From a checkpoint of a small class-conditioned image flow-matching model: arch dit, width 128.
Rows from block 2, named by matrix and row number. Each number is 128 + 24 x the weight over its row's rms, rounded and kept within 0 to 255. All counts start at 0. After the name is the row's rms in percent of the matrix's.
# ada: adaLN modulation (shift, scale and gate of each sublayer stacked) (model.blocks.2.ada.weight, 768x128), inputs 64-127
ada.555 126 [122 123 137 140 115 125 144 155 121 127 161 157 127 124 143 145  98 130 131 158 120 132 158 130 146 120 131 105  97 145 140 114 144 133 153 109 109 120 132 124 147 121 155 153 131 108 174 157 157  99 148 163 135 188 138 117 106 150 126 112 113 142 120 133]
ada.556 103 [138 124 143 143 115 114 156 167 110 125 138 166 109 123 126 149  96 125 140 144 121 132 155 130 150 127 160 101 101 138 136 117 144 129 126 121 107 108 114 130 126 125 145 169 135 119 158 136 152 113 132 169 128 189 118 142 112 115 121 114 111 129 118 139]
ada.557 118 [123 126 148 139 107 105 150 153 107 143 158 164 129 118 123 145 101 124 141 135 124 138 159 127 149 141 139 104  78 149 136 112 146 125 135 135 113 116 154 128 147 108 158 150 128 120 182 118 153 116 139 172 145 196 147 118 123 117 136  99 117 142 126 128]
ada.558 109 [121 139 140 136 106  96 147 156 120 135 154 165 113 106 123 147 110 139 152 135 127 121 155 124 154 113 125  99  88 144 146 117 142 136 142 129 110 107  93 137 132 120 152 149 150 101 181 159 148 111 142 175 146 188 108 159 142 132 139 127 133 146 118 135]
ada.559 129 [139 123 144 138 129 126 147 171 109 119 168 159 124 128 110 138 101 124 170 153 148 141 168 119 144 141 148 125  85 146 134 100 148 116 145  97 114 123 125 114 133 130 138 165 140 111 178 142 159 111 136 164 136 186 156 130 149 118 122 119 142 137 116 155]
ada.560 121 [124 121 139 142 107 116 145 164 126 117 168 155 130 126 135 167  86 129 121 142 129 127 160 120 124 125 117 111  94 137 161 114 152 144 155 123 106 114 115 130 151 114 156 150 132 103 147 133 150 103 124 159 139 188 154 151 126 133 136 128 107 148 121 117]
ada.561 112 [130 143 143 121  94  97 150 160 114 141 185 159 134 109 110 131  95 134 126 140 144 138 159 142 155 128 131 117  71 157 137 113 146 121 116 112 107 103 119 137 131 128 152 152 125 125 174 126 154 125 132 176 128 185 142 131 141 127 148 105 125 132 106 134]
ada.562 097 [ 99 131 158 147 114 146 162 133  90 148 133 170 130 102 125 147  77 146 133 119 114 153 136 140 138 128 140  88  94 132 139 100 168 145 109 123  68  99 141 129 135  96 156 133 147  90 156 144  77 111 110 137  92 150 143  95 130 128  91 124 127 115 112 128]
ada.563 130 [111 135 151 135 103 115 138 153  85 136 124 171 153 101 113 144  74 134 141 118 107 150 142 122 149 120 141  82  99 163 143  93 148 126 145 122  97 108 137 152 151  99 154 159 147  75 140 155 125 119 134 149 125 153 139 130 147 123  95 104 130 123 111 156]
ada.564 106 [115 129 137 153  99 118 148 153 124 134 160 149 127 129 121 131 100 128 142 142 128 144 161 116 137 130 131  96  84 137 141 121 148 136 142 115 106 120 129 121 144 105 155 150 108 126 177 122 143 109 142 164 133 202 147 135 128 138 143 115 113 130 122 135]
ada.565 127 [139 115 137 140 117 110 151 158 105 128 148 160 114 117 139 148 118 127 161 148 109 135 153 127 155 138 148 104  88 141 151 104 142 121 148 137 119 115 104 131 142 118 142 161 123 121 166 140 151  92 137 164 135 185 146 129 112 114 114 119 117 135 109 145]
ada.566 082 [ 92 136 109 146  76  81 176 130 134 142  78 133 129 123 121 151  57 173 132 117 119 150 165 135 146 129 139  77 130 108 137 129 181 129 119 152  94 144 135 176 135 100 161 103 129 131 132 131 108 125 110 168  98 177 122 132 126 124 120 122 139 121 111 133]
ada.567 108 [121 126 139 145 105 115 151 151 116 132 164 154 134 117 127 134  96 130 141 145 122 146 163 119 134 128 119 101 103 132 148 111 152 121 137 104 110 111 116 136 140 109 163 145 130 112 167 136 149 118 140 165 142 200 148 144 141 146 144 117 108 149 107 127]
ada.568 116 [122 127 129 135 118  99 155 160  90 139 146 173 101 125 117 149  88 130 138 154 124 132 156 122 152 130 139 105 100 141 146 118 150 130 143 105 110 107 129 153 129 133 136 166 114 121 170 144 157 106 150 169 130 185 137 142 127 106 124 115 114 132 118 139]
ada.569 154 [115 111 148 139 117 120 141 165 118 129 160 167 129 127 140 152 101 123 159 148 130 135 158 112 132 120 145 107  86 143 133 111 140 115 151 128 110 122 129 123 143 113 145 156 120 107 188 143 171 107 142 154 138 184 136 136 113 126 133 112 131 121 116 155]
ada.570 119 [112 106 146 153 108 121 146 150 119 116 166 149 131 125 129 142 104 130 151 139 114 142 157 118 137 118 147 101  83 127 139 105 145 120 143 124 110 125 125 127 161 108 155 150 128 100 179 156 144 111 144 160 137 194 146 134 111 133 134 123 135 136 126 136]
ada.571 112 [116 132 148 143 114 120 152 153 100 129 158 161 123 117 130 150 105 133 144 157 133 149 155 118 140 135 143 109  84 150 135  99 150 140 139 108  98 103 122 126 142 116 151 157 127 123 177 134 144 121 133 164 130 188 144 115 148 108 124 118 114 137 110 138]
ada.572 161 [ 99 124 133 123 120 115 152 146  78 142 132 179 134 105 132 125  90 128 152 136 124 143 157 117 139 125 122 103  79 147 144 107 144  91 149 120 111  86 159 134 159 127 149 145 128  90 159 150 149  94 141 153 138 163 157 106 146 111 126  98 105 125 128 176]
ada.573 119 [125 121 130 143 115 112 150 163 116 128 164 180 114 111 133 148 110 127 137 134 121 125 154 128 148 129 139 101  79 150 137 102 145 123 135 118 107 106 114 138 142 120 140 162 124 101 173 152 145 112 144 160 130 185 132 158 120 124 132 106 118 130 116 122]
ada.574 093 [129 143 138 148  88  78 168 124 102 134 120 147 139  91 112 132  83 134 127 126 131 140 134 139 166 146 107  89 111 137 123 109 171  88 114 123 111  98 165 136 145 109 168 108 154  98 127 142  77 128  95 177 114 151 177 144 138 158 108 138 113 122 104 145]
ada.575 107 [124 109 148 134 117 106 162 157 114 114 148 150 123 123 100 149  97 114 129 144 130 138 160 130 144 122 132 107  92 128 135 132 155 133 135 130 117 107 121 144 136 121 164 165 102 114 165 152 139 115 137 169 120 188 146 125 118 133 133 127 111 138 117 139]
ada.576 155 [121 112 133 136 118 108 143 157 119 120 152 167 132 121 129 145 103 117 146 143 109 125 155 118 143 146 133 105  72 146 135  87 138 121 135 115 113 112 144 131 140 111 139 155 121 102 184 167 162  93 143 163 149 182 147 124 122 117 124 108 123 126 122 138]
ada.577 139 [119 118 154 144 115 117 148 157 108 122 162 168 115 131 121 145 109 123 159 144 133 132 164 120 140 127 140 108  71 157 142 101 146 123 148 112 106 118 134 123 141 119 144 155 133 114 191 142 159 105 145 170 137 186 143 137 126 122 132 112 132 149  99 166]
ada.578 118 [152 129 137 142 117 123 154 158 106 130 163 157 114  98 118 140 113 125 152 158 116 140 159 125 142 131 153 110  94 157 130 119 149 139 138 116 111 113 124 126 137 120 149 158 129 137 175 149 145 118 133 160 133 190 137 122 129 108 131 111 124 126 120 126]
ada.579 128 [129 129 153 144 107 113 153 159 114 138 172 156 134 125 115 131 103 132 148 148 135 130 159 128 139 133 129  97  77 136 151 109 144 123 146 118 108 115 119 135 150 115 151 156 127 107 185 141 157 118 151 164 143 190 151 137 134 133 143 113 109 140 126 131]
ada.580 132 [119 109 156 138 133 123 168 148 106 129 145 177  97 118 141 136 160 131 160 131 117 130 148 124 149 118 137 113 112 159 131  91 156 122 158 138 104  83 151 148 153 106 138 144 133  94 152 147 185 110 104 152 127 169 129 112 114 123 101 115 106 124  96 170]
ada.581 104 [137 122 140 141 111 120 147 154 110 124 158 162 137 115 108 140 107 137 127 132 125 131 162 121 142 129 140 107  88 129 146 119 152 118 141  89 102 117 107 134 150 113 160 151 125 106 178 140 147 112 147 166 126 200 149 129 137 132 139 117 104 148 124 138]
ada.582 138 [130 111 156 135 112 120 146 161 112 130 169 165 120 121 137 153 106 129 154 145 135 136 155 119 142 120 140 102  80 150 123 109 143 133 154 126 107 115 115 123 148 125 141 147 120  97 182 149 167  99 141 162 138 182 147 135 113 123 117 111 121 130 119 140]
ada.583 105 [133 116 154 135 102 112 156 156 111 124 163 160 120 118 126 146  98 129 141 142 139 137 159 131 149 138 138 105  76 135 145 114 150 128 147 111 100 114 123 138 136 116 159 152 118 120 168 131 154 112 148 173 137 188 152 137 131 133 151 116 127 141 127 134]
ada.584 112 [131 125 144 141 113 115 144 152 102 120 150 155 120 124 112 149 116 123 136 137 130 140 158 125 146 127 129 105  92 146 135 118 148 133 145 128 103 105 120 141 147 111 156 152 124 108 173 157 160 101 146 169 128 198 153 119 116 114 134 125 123 126 116 131]
ada.585 115 [109  91 150 135 109 109 149 162 116 134 142 169 126 126 118 149 100 123 159 151 101 128 160 131 123 136 145 103  87 140 137 109 145 125 153 123 105 113 129 146 141 114 152 158 108 104 170 156 168 104 135 157 143 183 145 142 136 114 128 128 135 135 123 139]
ada.586 131 [142 118 151 128 130  98 152 160  98 121 154 169 114 139 118 157  94 124 166 166 126 145 150 114 145 135 135 115  95 173 138 124 153 119 154 132 113 110 116 148 144 140 130 157 115 110 159 153 159 100 136 170 126 167 154 134 118 112 102 113 134 135 110 170]
ada.587 113 [122 105 121 146 115 120 148 154 111 145 149 151 130 114 122 145 108 131 143 140 140 149 159 126 135 132 145 112  98 129 135 126 151 129 151 119 106 117 108 124 156 110 154 157 113 113 173 157 146 107 130 158 128 199 148 127 119 124 135 122 114 122 125 132]
ada.588 120 [131 115 157 137 111 105 154 151 110 136 165 159 120 123 122 154 100 133 140 152 139 151 159 124 145 118 150 106  75 139 132 107 145 115 148 131 106 108 116 139 148 129 153 152 134 115 173 129 161  99 136 172 133 183 145 119 137 113 134 101 133 156 138 161]
ada.589 107 [122 133 132 142  93 103 144 155 111 141 161 156 131 113 119 134 106 122 136 151 118 136 162 115 143 136 141 103  82 129 146 119 144 133 132 108  95 119 107 121 152 103 157 153 100 121 173 129 152 113 131 159 135 200 147 142 148 129 141 130 116 137 111 118]
ada.590 118 [125 116 156 136 112 120 160 156 112 127 153 178 126 113 131 161  93 123 163 146 128 114 149 137 120 119 135 100 100 168 134  97 148 138 163 145 115 102 117 120 140 124 146 155 123 105 155 159 148 120 128 160 151 176 127 130 110 104 115 110 116 130 128 157]
ada.591 121 [135 123 144 143 117 117 156 156  94 122 160 172 131 116  97 127 115 126 137 139 131 145 154 121 155 125 146 104  79 144 143  97 147 106 131 132 117 114 140 121 150 112 143 156 116 113 179 152 142 105 132 162 121 189 143 138 120 134 121 125 121 142 131 123]
ada.592 121 [126 130 141 139 117 119 148 158 100 135 156 154 120 106 112 157  94 120 134 162 130 146 157 123 141 114 138 107  86 129 154 114 150 113 151 115 109 124 131 116 136 110 156 158 122 130 171 141 156 105 144 168 140 189 132 121 130 134 125 105 148 146 116 125]
ada.593 120 [112 129 139 146 113 124 149 155  95 128 162 150 122 127 121 129 126 134 162 145 140 139 157 121 153 135 148 109  93 135 132 119 146 135 141 119 107 120 118 128 149 114 148 150 129  92 193 147 160  99 141 157 131 191 155 135 136 124 127 117 119 136 121 138]
ada.594 117 [125 127 148 135 116 106 156 162 107 138 157 166 131 113 125 159 100 128 147 157 109 139 161 115 141 124 133 106  93 134 142 110 155 119 147 119 110 110 116 129 138 123 152 156 128  94 169 146 163 102 141 167 129 187 134 130 131 121 117 128 121 131 125 151]
ada.595 104 [108 124 143 139 103 120 158 152 100 121 172 157 116 114 102 134 114 134 140 150 129 136 159 137 146 135 147 102  84 138 148 106 155 121 146 137 114 106 109 127 166 113 151 151 128 109 166 130 142 110 133 172 117 187 130 124 138 140 140 119 125 143 115 134]
ada.596 122 [106 117 149 136 119 108 150 161 109 137 163 157 121 121 119 147  86 126 138 152 113 143 159 134 148 135 152 114  83 140 149 111 145 114 141 106 113 119 141 117 132 114 142 157 123 116 175 137 154 115 129 164 139 189 140 121 124 102 135 119 126 139 122 137]
ada.597 089 [ 94 139 135 105 106 100 176 126  90 146 129 163 126 102 142 119  64 157 123 119 109 153 142 120 154 114 129 115  93 135 151 124 177 101 113 126 105 126 167 156 133 118 155 112 132 106 142 131 119 121 152 149 114 152 153 111 152 104 128  96 106 119 130 149]
ada.598 113 [121 118 141 145 104 112 143 152 109 131 162 159 124 118 121 146  97 129 151 140 126 123 160 126 134 109 122 100  91 121 140 103 146 132 142 112 100 107 119 125 140 105 153 153 126 113 160 141 152 117 130 163 143 193 125 119 124 133 145 119 125 149 116 143]
ada.599 111 [105 102 144 144  97 105 156 150  93 136 161 177 107 135 124 128  90 137 156 152 123 139 166 129 133 131 155 103  84 135 148 108 156 133 138 127 107 129 134 155 164 131 153 147 132 105 181 142 148 111 133 156 141 185 132 121 144 113 139 103 118 127 115 159]
ada.600 133 [138 136 134 138 112 106 145 168 105 126 164 160 121 109 119 148 119 122 153 151 143 128 158 132 149 112 137 116  76 132 143  89 142 115 133 102 105 118 130 117 150 121 139 153 118 117 191 150 158 107 146 164 138 192 128 122 131 125 144 131 131 148 111 146]
ada.601 110 [131 141 153 141 110 118 144 153 118 126 160 162 122 116 117 138 101 120 125 139 118 142 161 147 141 138 134 107  77 138 129 120 146 143 145 121 107 106 129 136 137 119 150 155 121 119 166 137 148 115 147 169 134 197 152 125 138 130 137 125  97 133 118 124]
ada.602 107 [110 120 159 132 101 100 163 163  84 119 168 185 117 122 126  99 102 155 134 141 115 151 150 123 157 109 133  96 111 160 147 110 154 118 125 125 115 116 150 161 152 118 149 148 119  90 150 160 161 140 139 154 123 158 158 115 119 127  85 105 107 123  98 169]
ada.603 108 [126 126 142 141 106 101 148 156 125 111 157 151 125 128 125 151 113 128 140 154 134 131 156 143 151 126 127 107  91 141 153 110 150 140 141 121 107 106  97 133 144 114 155 150 139 116 184 146 161 123 130 169 133 196 155 115 134 124 132 127 120 141 116 125]
ada.604 125 [129 106 150 142 125 123 146 162 106 126 149 162 110 139 147 154 115 125 164 153 117 135 152 121 149 140 136 104  93 147 121 106 147 139 147 127 112 104 117 131 140 139 154 166 124  91 160 156 150  96 146 160 142 186 124 139 123 130 107 132 118 129 125 131]
ada.605 100 [137 123 136 130 116  97 158 147 119 125 131 159 113 112 118 160  90 128 147 147 108 111 155 128 154 131 136 102  95 124 135 102 161 143 133 133 104 104 119 131 132 123 157 146 129 104 169 168 133 105 146 176 131 184 138 108 124 115 108 106 117 136 123 114]
ada.606 110 [118 124 133 141 109 118 148 159 100 119 150 161 119 119 101 136 111 124 132 153 134 127 163 121 152 151 144 110  86 137 126 110 144 120 130 120 106 104 129 127 138 114 152 162 118  93 151 127 139 116 122 163 130 196 154 136 127 121 122 126 105 127 107 114]
ada.607 151 [116 129 154 139 118 109 149 158  94 129 155 172 120 120 113 135  99 121 166 145 136 132 151 121 140 129 150 111  91 146 135 106 140 118 143 138 113 110 130 133 150 122 151 158 135 110 183 140 159  89 135 160 140 182 131 109 132 121 127 104 134 125 117 150]
ada.608 110 [124 136 141 145 112 114 151 157 113 125 157 159 129 129 116 144 113 127 141 139 144 142 160 115 140 131 140 104  90 128 136 113 151 124 152 116 102 112 121 129 149 107 161 155 113 125 172 128 161 103 135 166 129 202 146 129 124 132 130 128 119 136 117 132]
ada.609 106 [119 125 144 136 110 101 156 138 109 134 125 160 110 118 130 179 104 124 147 154 118 136 138 150 124 146 141  92  83 130 123  99 148 115 126 125  92  88 139 115 116 130 168 145 131  91 163 149 139 131 119 158 126 184 141 131 138 126  97 116 119 129  85 137]
ada.610 132 [135 129 150 136 124 100 149 158 108 125 149 157 122 117 138 160 111 126 142 155 135 129 156 125 146 132 137 115  79 154 153 113 145 123 157 121 110 117 125 129 151 132 146 157 113 117 168 161 156  89 152 164 132 185 141 124 126 119 122 120 141 124 126 154]
ada.611 111 [132 130 127 139 106 111 152 153 123 128 155 179 131 114 118 139 106 137 148 144 120 144 159 123 140 115 154  98  97 153 143 128 149 119 138 117  99 114  99 134 156 111 157 149 118 103 159 148 152  87 134 167 126 187 132 124 109 137 134 112 124 144 101 132]
ada.612 105 [144 118 122 143 110 115 151 156 113 152 163 152 121 123 132 150 106 132 144 128 135 139 156 137 150 139 154 106  96 131 124 110 151 116 125 112 108 111 116 138 142 109 156 155 113 117 171 145 142 132 121 166 136 196 156 146 143 139 131 134 100 115 116 133]
ada.613 092 [134 106 133 135  95  98 149 138 161 150 172  86 131 140 159 116  87 150 117 132 144 128 168 147 164 109 136 114 113 121 129 141 156 148  81 129 148 121 131 132 153 142 162 123 139 149 122 139 110 143 145 168 104 175  94 159 126 148 134 138 115 136 142  92]
ada.614 114 [123 131 170 126  98  94 152 150  92 135 176 174 108 111 118 136  94 125 155 150 138 135 155 139 149 127 136 118  81 165 132 126 150 129 139 145 105 120 131 141 138 125 150 139 141 102 173 165 147 125 140 152 134 171 157 128 126 119 112 105 142 161 108 160]
ada.615 111 [117 114 145 144 106 119 148 156 115 130 158 151 125 117 125 143 102 129 147 147 125 157 160 115 137 117 135 106  93 127 140 118 149 119 156 125 107 116 124 127 144 108 154 152 113 113 174 129 155 112 144 163 126 200 147 130 121 130 136 132 121 117 128 133]
ada.616 108 [132 134 134 129 114 102 154 156 133 128 135 153 118 134 126 152 106 138 157 163 108 138 153 113 156 139 150 106  98 135 143 143 147 136 128 120 103 105 118 131 125 135 152 156 122 123 172 167 153 105 155 170 129 185 145 145 127 111 124 109 122 130 135 151]
ada.617 121 [142 126 149 137 119 115 149 160 108 133 157 167 116 119 116 143 108 123 163 145 126 146 156 121 143 134 137 114  82 153 141 118 142 117 134 115 101 112 136 125 132 122 156 163 114 121 167 146 150 108 134 165 140 190 148 125 139 118 142 115 134 132 115 144]
ada.618 191 [104 119 146 134 111 104 137 157 102 132 145 158 133 112 124 153  88 118 155 137 132 134 149 119 134 138 138  96  68 149 133  99 131 118 147 121 117 100 152 131 132 117 149 157 139  97 175 145 163  86 137 159 139 174 143 104 144 130 127 118 109 128 113 153]
ada.619 110 [147 114 156 138 112 105 150 154 109 129 170 156 124 123 123 148 101 135 140 142 122 125 160 134 151 135 141 100  90 143 153 111 150 130 144 117 115 105 122 141 144 106 153 158 111 122 165 147 151 119 133 168 138 187 151 135 138 131 130 119 105 125 116 133]
ada.620 111 [117 111 154 144 114 112 149 156 111 134 163 167 116 117 123 148 105 131 135 140 129 151 160 138 150 122 133 105  80 134 131  99 149 125 144 126 107 113 129 129 145 109 161 152 117 121 177 139 146 121 138 168 139 196 151 119 129 135 133 125 111 143 114 114]
ada.621 119 [138 118 145 144 113 119 149 156 109 112 154 154 138 113 118 130 111 128 150 148 131 149 160 125 146 133 143 110  88 128 135 109 151 110 143 123 109 113 119 133 144 110 156 156 114 123 181 149 154  94 151 160 135 187 165 114 139 122 141 118 121 142 120 146]
ada.622 097 [111 132 152 133  99 107 158 156 132 150 147 168 109 114 116 139  97 147 164 146 136 121 154 135 161 109 131  95 103 124 128 126 152 136 122 135 104 107 102 135 117 121 157 145 145  93 173 164 148 143 128 172 125 188 120 141 129 129 131 111 124 141 105 130]
ada.623 095 [115 116 145 118  87  93 166 123 115 146 149 159 101 111 127 151  95 159 173 146 139 121 138 155 143 102 153  86 121 135 124 118 165 119  86 152 122  86 109 166 127 130 169 115 140 109 126 121 134 150 100 184 127 166 127 169 104 147 133 110 113 133 116 152]
ada.624 114 [129 110 142 143 114 121 148 158 118 114 155 164 126 114 116 152 105 129 140 141 118 147 160 123 134 122 137 109  83 133 142  98 150 115 150 106 102 116 110 120 141 112 156 149 111  99 179 149 155  97 139 160 138 190 153 131 121 127 131 109 122 123 118 147]
ada.625 100 [125 131 130 121 103 101 154 149 127 141 149 169 102 118 119 144  90 144 165 145 128 122 155 132 163 129 148  87  75 127 129 112 147 130 114 136 115 100 133 131 124 133 150 147 123  97 169 146 158 122 118 174 137 170 121 131 124 125 110 112 113 134 111 150]
ada.626 106 [115 138 138 134 106  98 149 153 106 118 155 172 124 120 100 143 106 131 137 155 131 156 165 133 145 123 143 106  90 132 133 116 154 157 138 124  92 105 105 139 126 113 151 147 110 123 165 143 147 111 157 177 117 190 130 113 148 128 124 119 105 133 109 122]
ada.627 108 [126 132 151 142 107 115 145 155 106 112 169 152 119 107 108 138 101 129 145 140 126 137 159 138 142 142 146 110  84 147 149 116 145 124 145 111 107 116 127 122 142 116 156 152 121 122 180 142 148 123 145 168 136 202 159 107 139 124 131 132 108 135 106 129]
ada.628 114 [126 106 139 141 110 107 149 161 101 116 132 150 133 123 116 143 105 129 168 148 127 164 149 122 155 144 150  99  88 135 147 104 142 122 146 129 107 114 115 134 147 120 140 159 106 109 157 150 150 100 134 162 121 186 155 132 122 119 102 119 129 111 123 139]
ada.629 094 [120 120 131 140  87 127 162 139  82 141 176 168 110  93 134 152  97 133 135 142 138 127 145 139 140 120 125  80 100 148 141 121 152 153 125 141 107  92 106 132 125 116 151 138 152  92 177 159 147 127 121 170 130 179 116 129 125 136  93 106 120 141 112 133]
ada.630 102 [124 117 151 139 114  98 160 147  84 113 141 160 113 119 115 154 100 136 138 149 133 138 159 135 157 115 143 107  92 148 137 128 155 132 144 122 109 107 129 149 123 122 140 158 126  99 156 139 150 118 140 178 141 179 119 140 144 136 110 123 107 146 127 140]
ada.631 108 [118 107 135 140 109 108 154 149 113 122 139 177 113 121 107 146  85 142 147 127 128 118 160 117 139 113 138 103 102 122 136  90 149 120 122 121 104 121 136 141 123 109 153 158 133 110 159 141 156 124 126 160 139 204 135 138 125 147 139 140 133 129 104 135]
ada.632 106 [114 109 153 146 111  95 160 144  91 134 134 167 107 101 113 141  85 142 156 142 133 133 155 118 150 132 126 101  83 133 148  97 155 129 134 129 113 130 136 141 116 127 148 153 145 108 177 148 145 117 158 167 142 188 134 134 133 108 138 105 140 141 123 141]
ada.633 102 [127 122 139 142 112 109 152 161 120 124 162 162 120 134 127 141 102 125 132 132 128 145 165 124 138 111 142 101  91 137 137 112 155 124 140 123 107 109 115 135 154 116 155 158 102 122 168 144 142 105 136 166 126 197 140 134 137 140 124 128 122 127 135 121]
ada.634 095 [117 112 164 128  96 131 164 150  91 128 164 193 107 107 123 124  92 148 162 147 145 131 143 144 157 129 150  92  78 153 130 125 152 130 118 148 105 103 118 128 139 121 144 135 152  81 180 142 157 130 100 158 143 154 132 142 120 114 118 125 136 133  74 150]
ada.635 117 [ 95 124 161 135 100 133 160  94  68 133 146 217  97 104 121 139 125 160 142 110 143 167 119 158 134 136 128 106  74 155 160 114 147 121 108 126 101 114 123 119 128 101 176 103 131  84 161 133  69 118 119 144 119 148 153 104 152 116  89 101 141 123  82 121]
ada.636 102 [117 121 118 139  98 100 152 145 122 112 141 154 116 100 108 158  95 138 153 161 106 109 166 123 155 120 132  84 103 144 152 107 150 124 130 135 111 119 109 126 118 118 153 153 145 104 160 142 141 126 122 165 144 186 130 137 139 110 114 124 113 131  89 144]
ada.637 111 [121 116 140 137 102 107 153 152 138 152 166 142 114 130 139 141  92 126 175 139 128 152 149 125 135 105 123  91  92 159 135 116 149 117 146 130 109 110 113 142 124 128 142 145 110  95 147 151 128 106 144 165 130 181 134 136 136 121 109 112 125 142 108 139]
ada.638 111 [129 139 134 145 109 125 146 156 110 138 160 153 115 125 117 155 113 131 151 142 129 145 159 136 155 144 139 110  80 136 149 125 148 122 138 120 106 113 119 128 149 121 152 159 107 111 170 136 149  98 130 163 142 197 145 131 132 117 128 111 114 121 128 135]
ada.639 129 [127 119 149 135 102 107 151 155 103 124 175 147 128 116 108 128 111 125 139 143 160 118 157 142 136  92 141 102  74 149 143 119 143 120 144 121 109 106 114 132 156 114 151 154 152 129 188 116 156 112 141 167 138 181 142 128 148 117 159 125 119 155 119 140]
ada.640 068 [146 144 120 119 152 167 104 166 128 113 152 131 101 122 118 152 141  91 134 140 120  91 138 137 104 141 100 139 141 145 117 155 106 153 156 131 136 143 110  67  86 155 105 184 133 130 125 100 131 160 119 120 132 152 112 144 128 132 117 148 158 143 109 134]
ada.641 077 [147 123 125 133 165 159 113 158 105 146 150 142 112 133 128 146 132  91 139 138 133 121 151 125  98 132 108 146 141 150 140 140 108 152 164 135 133 132 119  75  75 160 108 179 137 118 122 152 139 117 127 139 138 171 108 143 130 120 117 132 148 150 122 130]
ada.642 061 [149 125 138 137 160 167 103 169 137 151 144 119 117 127 117 151 141  99 116 138 140 110 137 127  98 136 111 131 145 122 113 146 105 144 132 129 132 128 112  67  92 162 111 188 141 130 132 139 130 150 120 113 141 162 114 136 150 110 126 130 160 157 121 136]
ada.643 078 [166 140 118 137 161 148 112 171 138 136 144 133 113 133 113 144 126  95 114 141 112 109 143 137 111 124 118 139 153 123 130 147 107 150 138 135 131 139 103  78  72 158 108 193 144 129 117 140 129 149 124 130 143 170 130 142 139 122 139 127 144 140 134 126]
ada.644 070 [101 107 124 124  93 102 149  95 126 113 105 127 140 116 126  98 121 170 124 108 139 153 114 114 151 129 117 118  95 116 127 102 155 113 107  94 125 128 163 191 170 109 151  70 130 114 137 123 127 109 126 141 128  99 149 115 130 111 141 127 112 120 136 114]
ada.645 075 [160 122 126 139 156 151 106 160 152 125 118 141 104 122 116 158 145  93 131 143 129 118 147 153  95 115 119 138 147 126 138 164 111 140 136 132 124 138  86  67  72 145 110 184 148 126 118 137 127 143 130 128 136 172 106 127 125 125 139 132 150 153 110 124]
ada.646 066 [103 139 144 126  88  95 149  95 139 115 114 126 137 136 135 101 117 163 117 112 117 152 116 131 157 129 121 113 112 113 139 128 147 125 114 131 118 120 152 193 173  98 145  64  94 145 126 127 132 107 132 135 112  90 133 125 149 132 134 138 107 108 126 121]
ada.647 059 [147 121 123 126 154 177 107 170 130 109 159 136 124 124 125 172 144  96 128 135 116 113 143 150 106 126 127 125 137 141 130 156 108 135 138 141 142 136 116  99  86 147 114 181 111 115 133 130 123 140 133 123 139 151 101 130 120 134 129 131 159 112 120 129]
ada.648 071 [ 96 110 125 130  98 100 147  91 137 114 106 111 126 134 124  92 115 162 130 110 122 138 118 112 153 134 130 116 100 111 140  98 149 121 106 106 124 120 142 171 183 109 143  63 121 134 135 135 118 110 119 129 120  96 159 107 113 129 138 131  93 131 150 122]
ada.649 071 [154 153 140 132 163 167 105 165 128 128 145 136 117 125 138 148 133  93 105 138 113 114 142 142  98 125 120 140 142 139 130 141 106 140 142 128 138 133 107  57  79 149 113 184 135 116 118 117 139 132 137 113 144 166 101 149 132 125 104 128 166 158 113 122]
ada.650 072 [149 128 127 133 164 151 108 160 122 117 139 139 104 140 125 154 143  88 142 137 113  85 148 130 101 140 129 138 149 147 130 151 106 143 154 131 136 130  97  72  71 156 108 181 138 123 123 141 134 129 131 128 137 170 117 147 129 118 108 123 152 134 117 130]
ada.651 065 [114 127 135 120  90  97 149  96 118 125 114 118 147 138 133  90 116 158 124 112 150 135 116 115 151 152 134 119 107 122 133 103 148 123 115 112 119 119 139 188 167  95 144  65 112 149 132  94 113 126 127 139 113  94 156 117 134 124 149 146  91 112 130 123]
ada.652 083 [137 154 154 117 176 131 118 156 140 139 219 139  97 120 134 127 198  99 130 138 125 124 137 118 149 121 132 117 150 131 117 150 117 134 129 146 146 152  79  90 103 176  56 147 133 139 146 115 152 140 118 144 131 141 130 161 132 118 133 136 139 142 145 121]
ada.653 068 [149 119 124 131 164 155 102 159 118 139 127 131  99 123 116 169 134 103 137 126 109 129 142 143 101 139 115 139 146 144 121 144 110 141 135 138 139 133 105  72  91 149 108 189 140 107 114 144 137 140 125 120 133 168  97 136 130 117 121 136 159 130 104 128]
ada.654 061 [157 120 128 129 144 142 100 171 135 153 154 141 125 126 132 147 113  83 116 130 110 127 153 119  98 130 127 137 151 136  98 157 109 138 145 149 116 137 122  66  91 135 105 182 146 126 106 144 137 148 133 113 129 172 118 120 124 158 112 149 142 132 126 126]
ada.655 073 [110 130 117 124  97 101 143  92 126 121  97 124 146 122 138 106 129 152 111 126 124 145 114 127 145 130 137 119 111 122 139  92 149 105 106 109 126 132 143 170 167  91 140  79 101 139 132  99 118  99 122 134 117  98 152 113 128 142 138 115  86 101 122 122]
ada.656 068 [101 149 110 123  96 113 149  94 146 128 113 141 143 122 125  92 131 155 114 102 149 141 115 102 148 127 115 104 108 104 107 101 147 124 108 120 116 120 162 184 170 104 153  76  97 151 129 110 121 127 128 136 116  95 162  97 114 116 132 114 104 120 154 125]
ada.657 073 [157 139 147 130 166 166 110 156 133 125 145 138 113 117 128 157 132  92 114 133 106 100 138 141 104 141 112 144 144 137 131 152 110 146 142 140 139 134 110  79  85 148 108 190 165 132 117 138 132 137 121 113 154 162 103 152 125 126 108 122 149 115 101 125]
ada.658 067 [166 125 149 128 121 123 120 180 124 151 176 168 105 125 113 147 120 112 136 147 132 110 141 147 138 140 133 100 117 157 114 154 101 135 143 164 116 123 114 116 123 155 139 178 151 116 145 137 171 146 138 130 145 161 119 149 118 130  98 122 162 129 122 147]
ada.659 071 [ 99 107 139 121 104  98 149  94 131 134 108 117 138 117 133 106 114 163 118 124 134 149 110 109 149 110 119 120 102 111 138 116 148 129 109 131 113 115 154 181 183 107 139  69 111 109 136 116 128 110 128 130 130  82 146 133 115 130 137 123 103 109 158 125]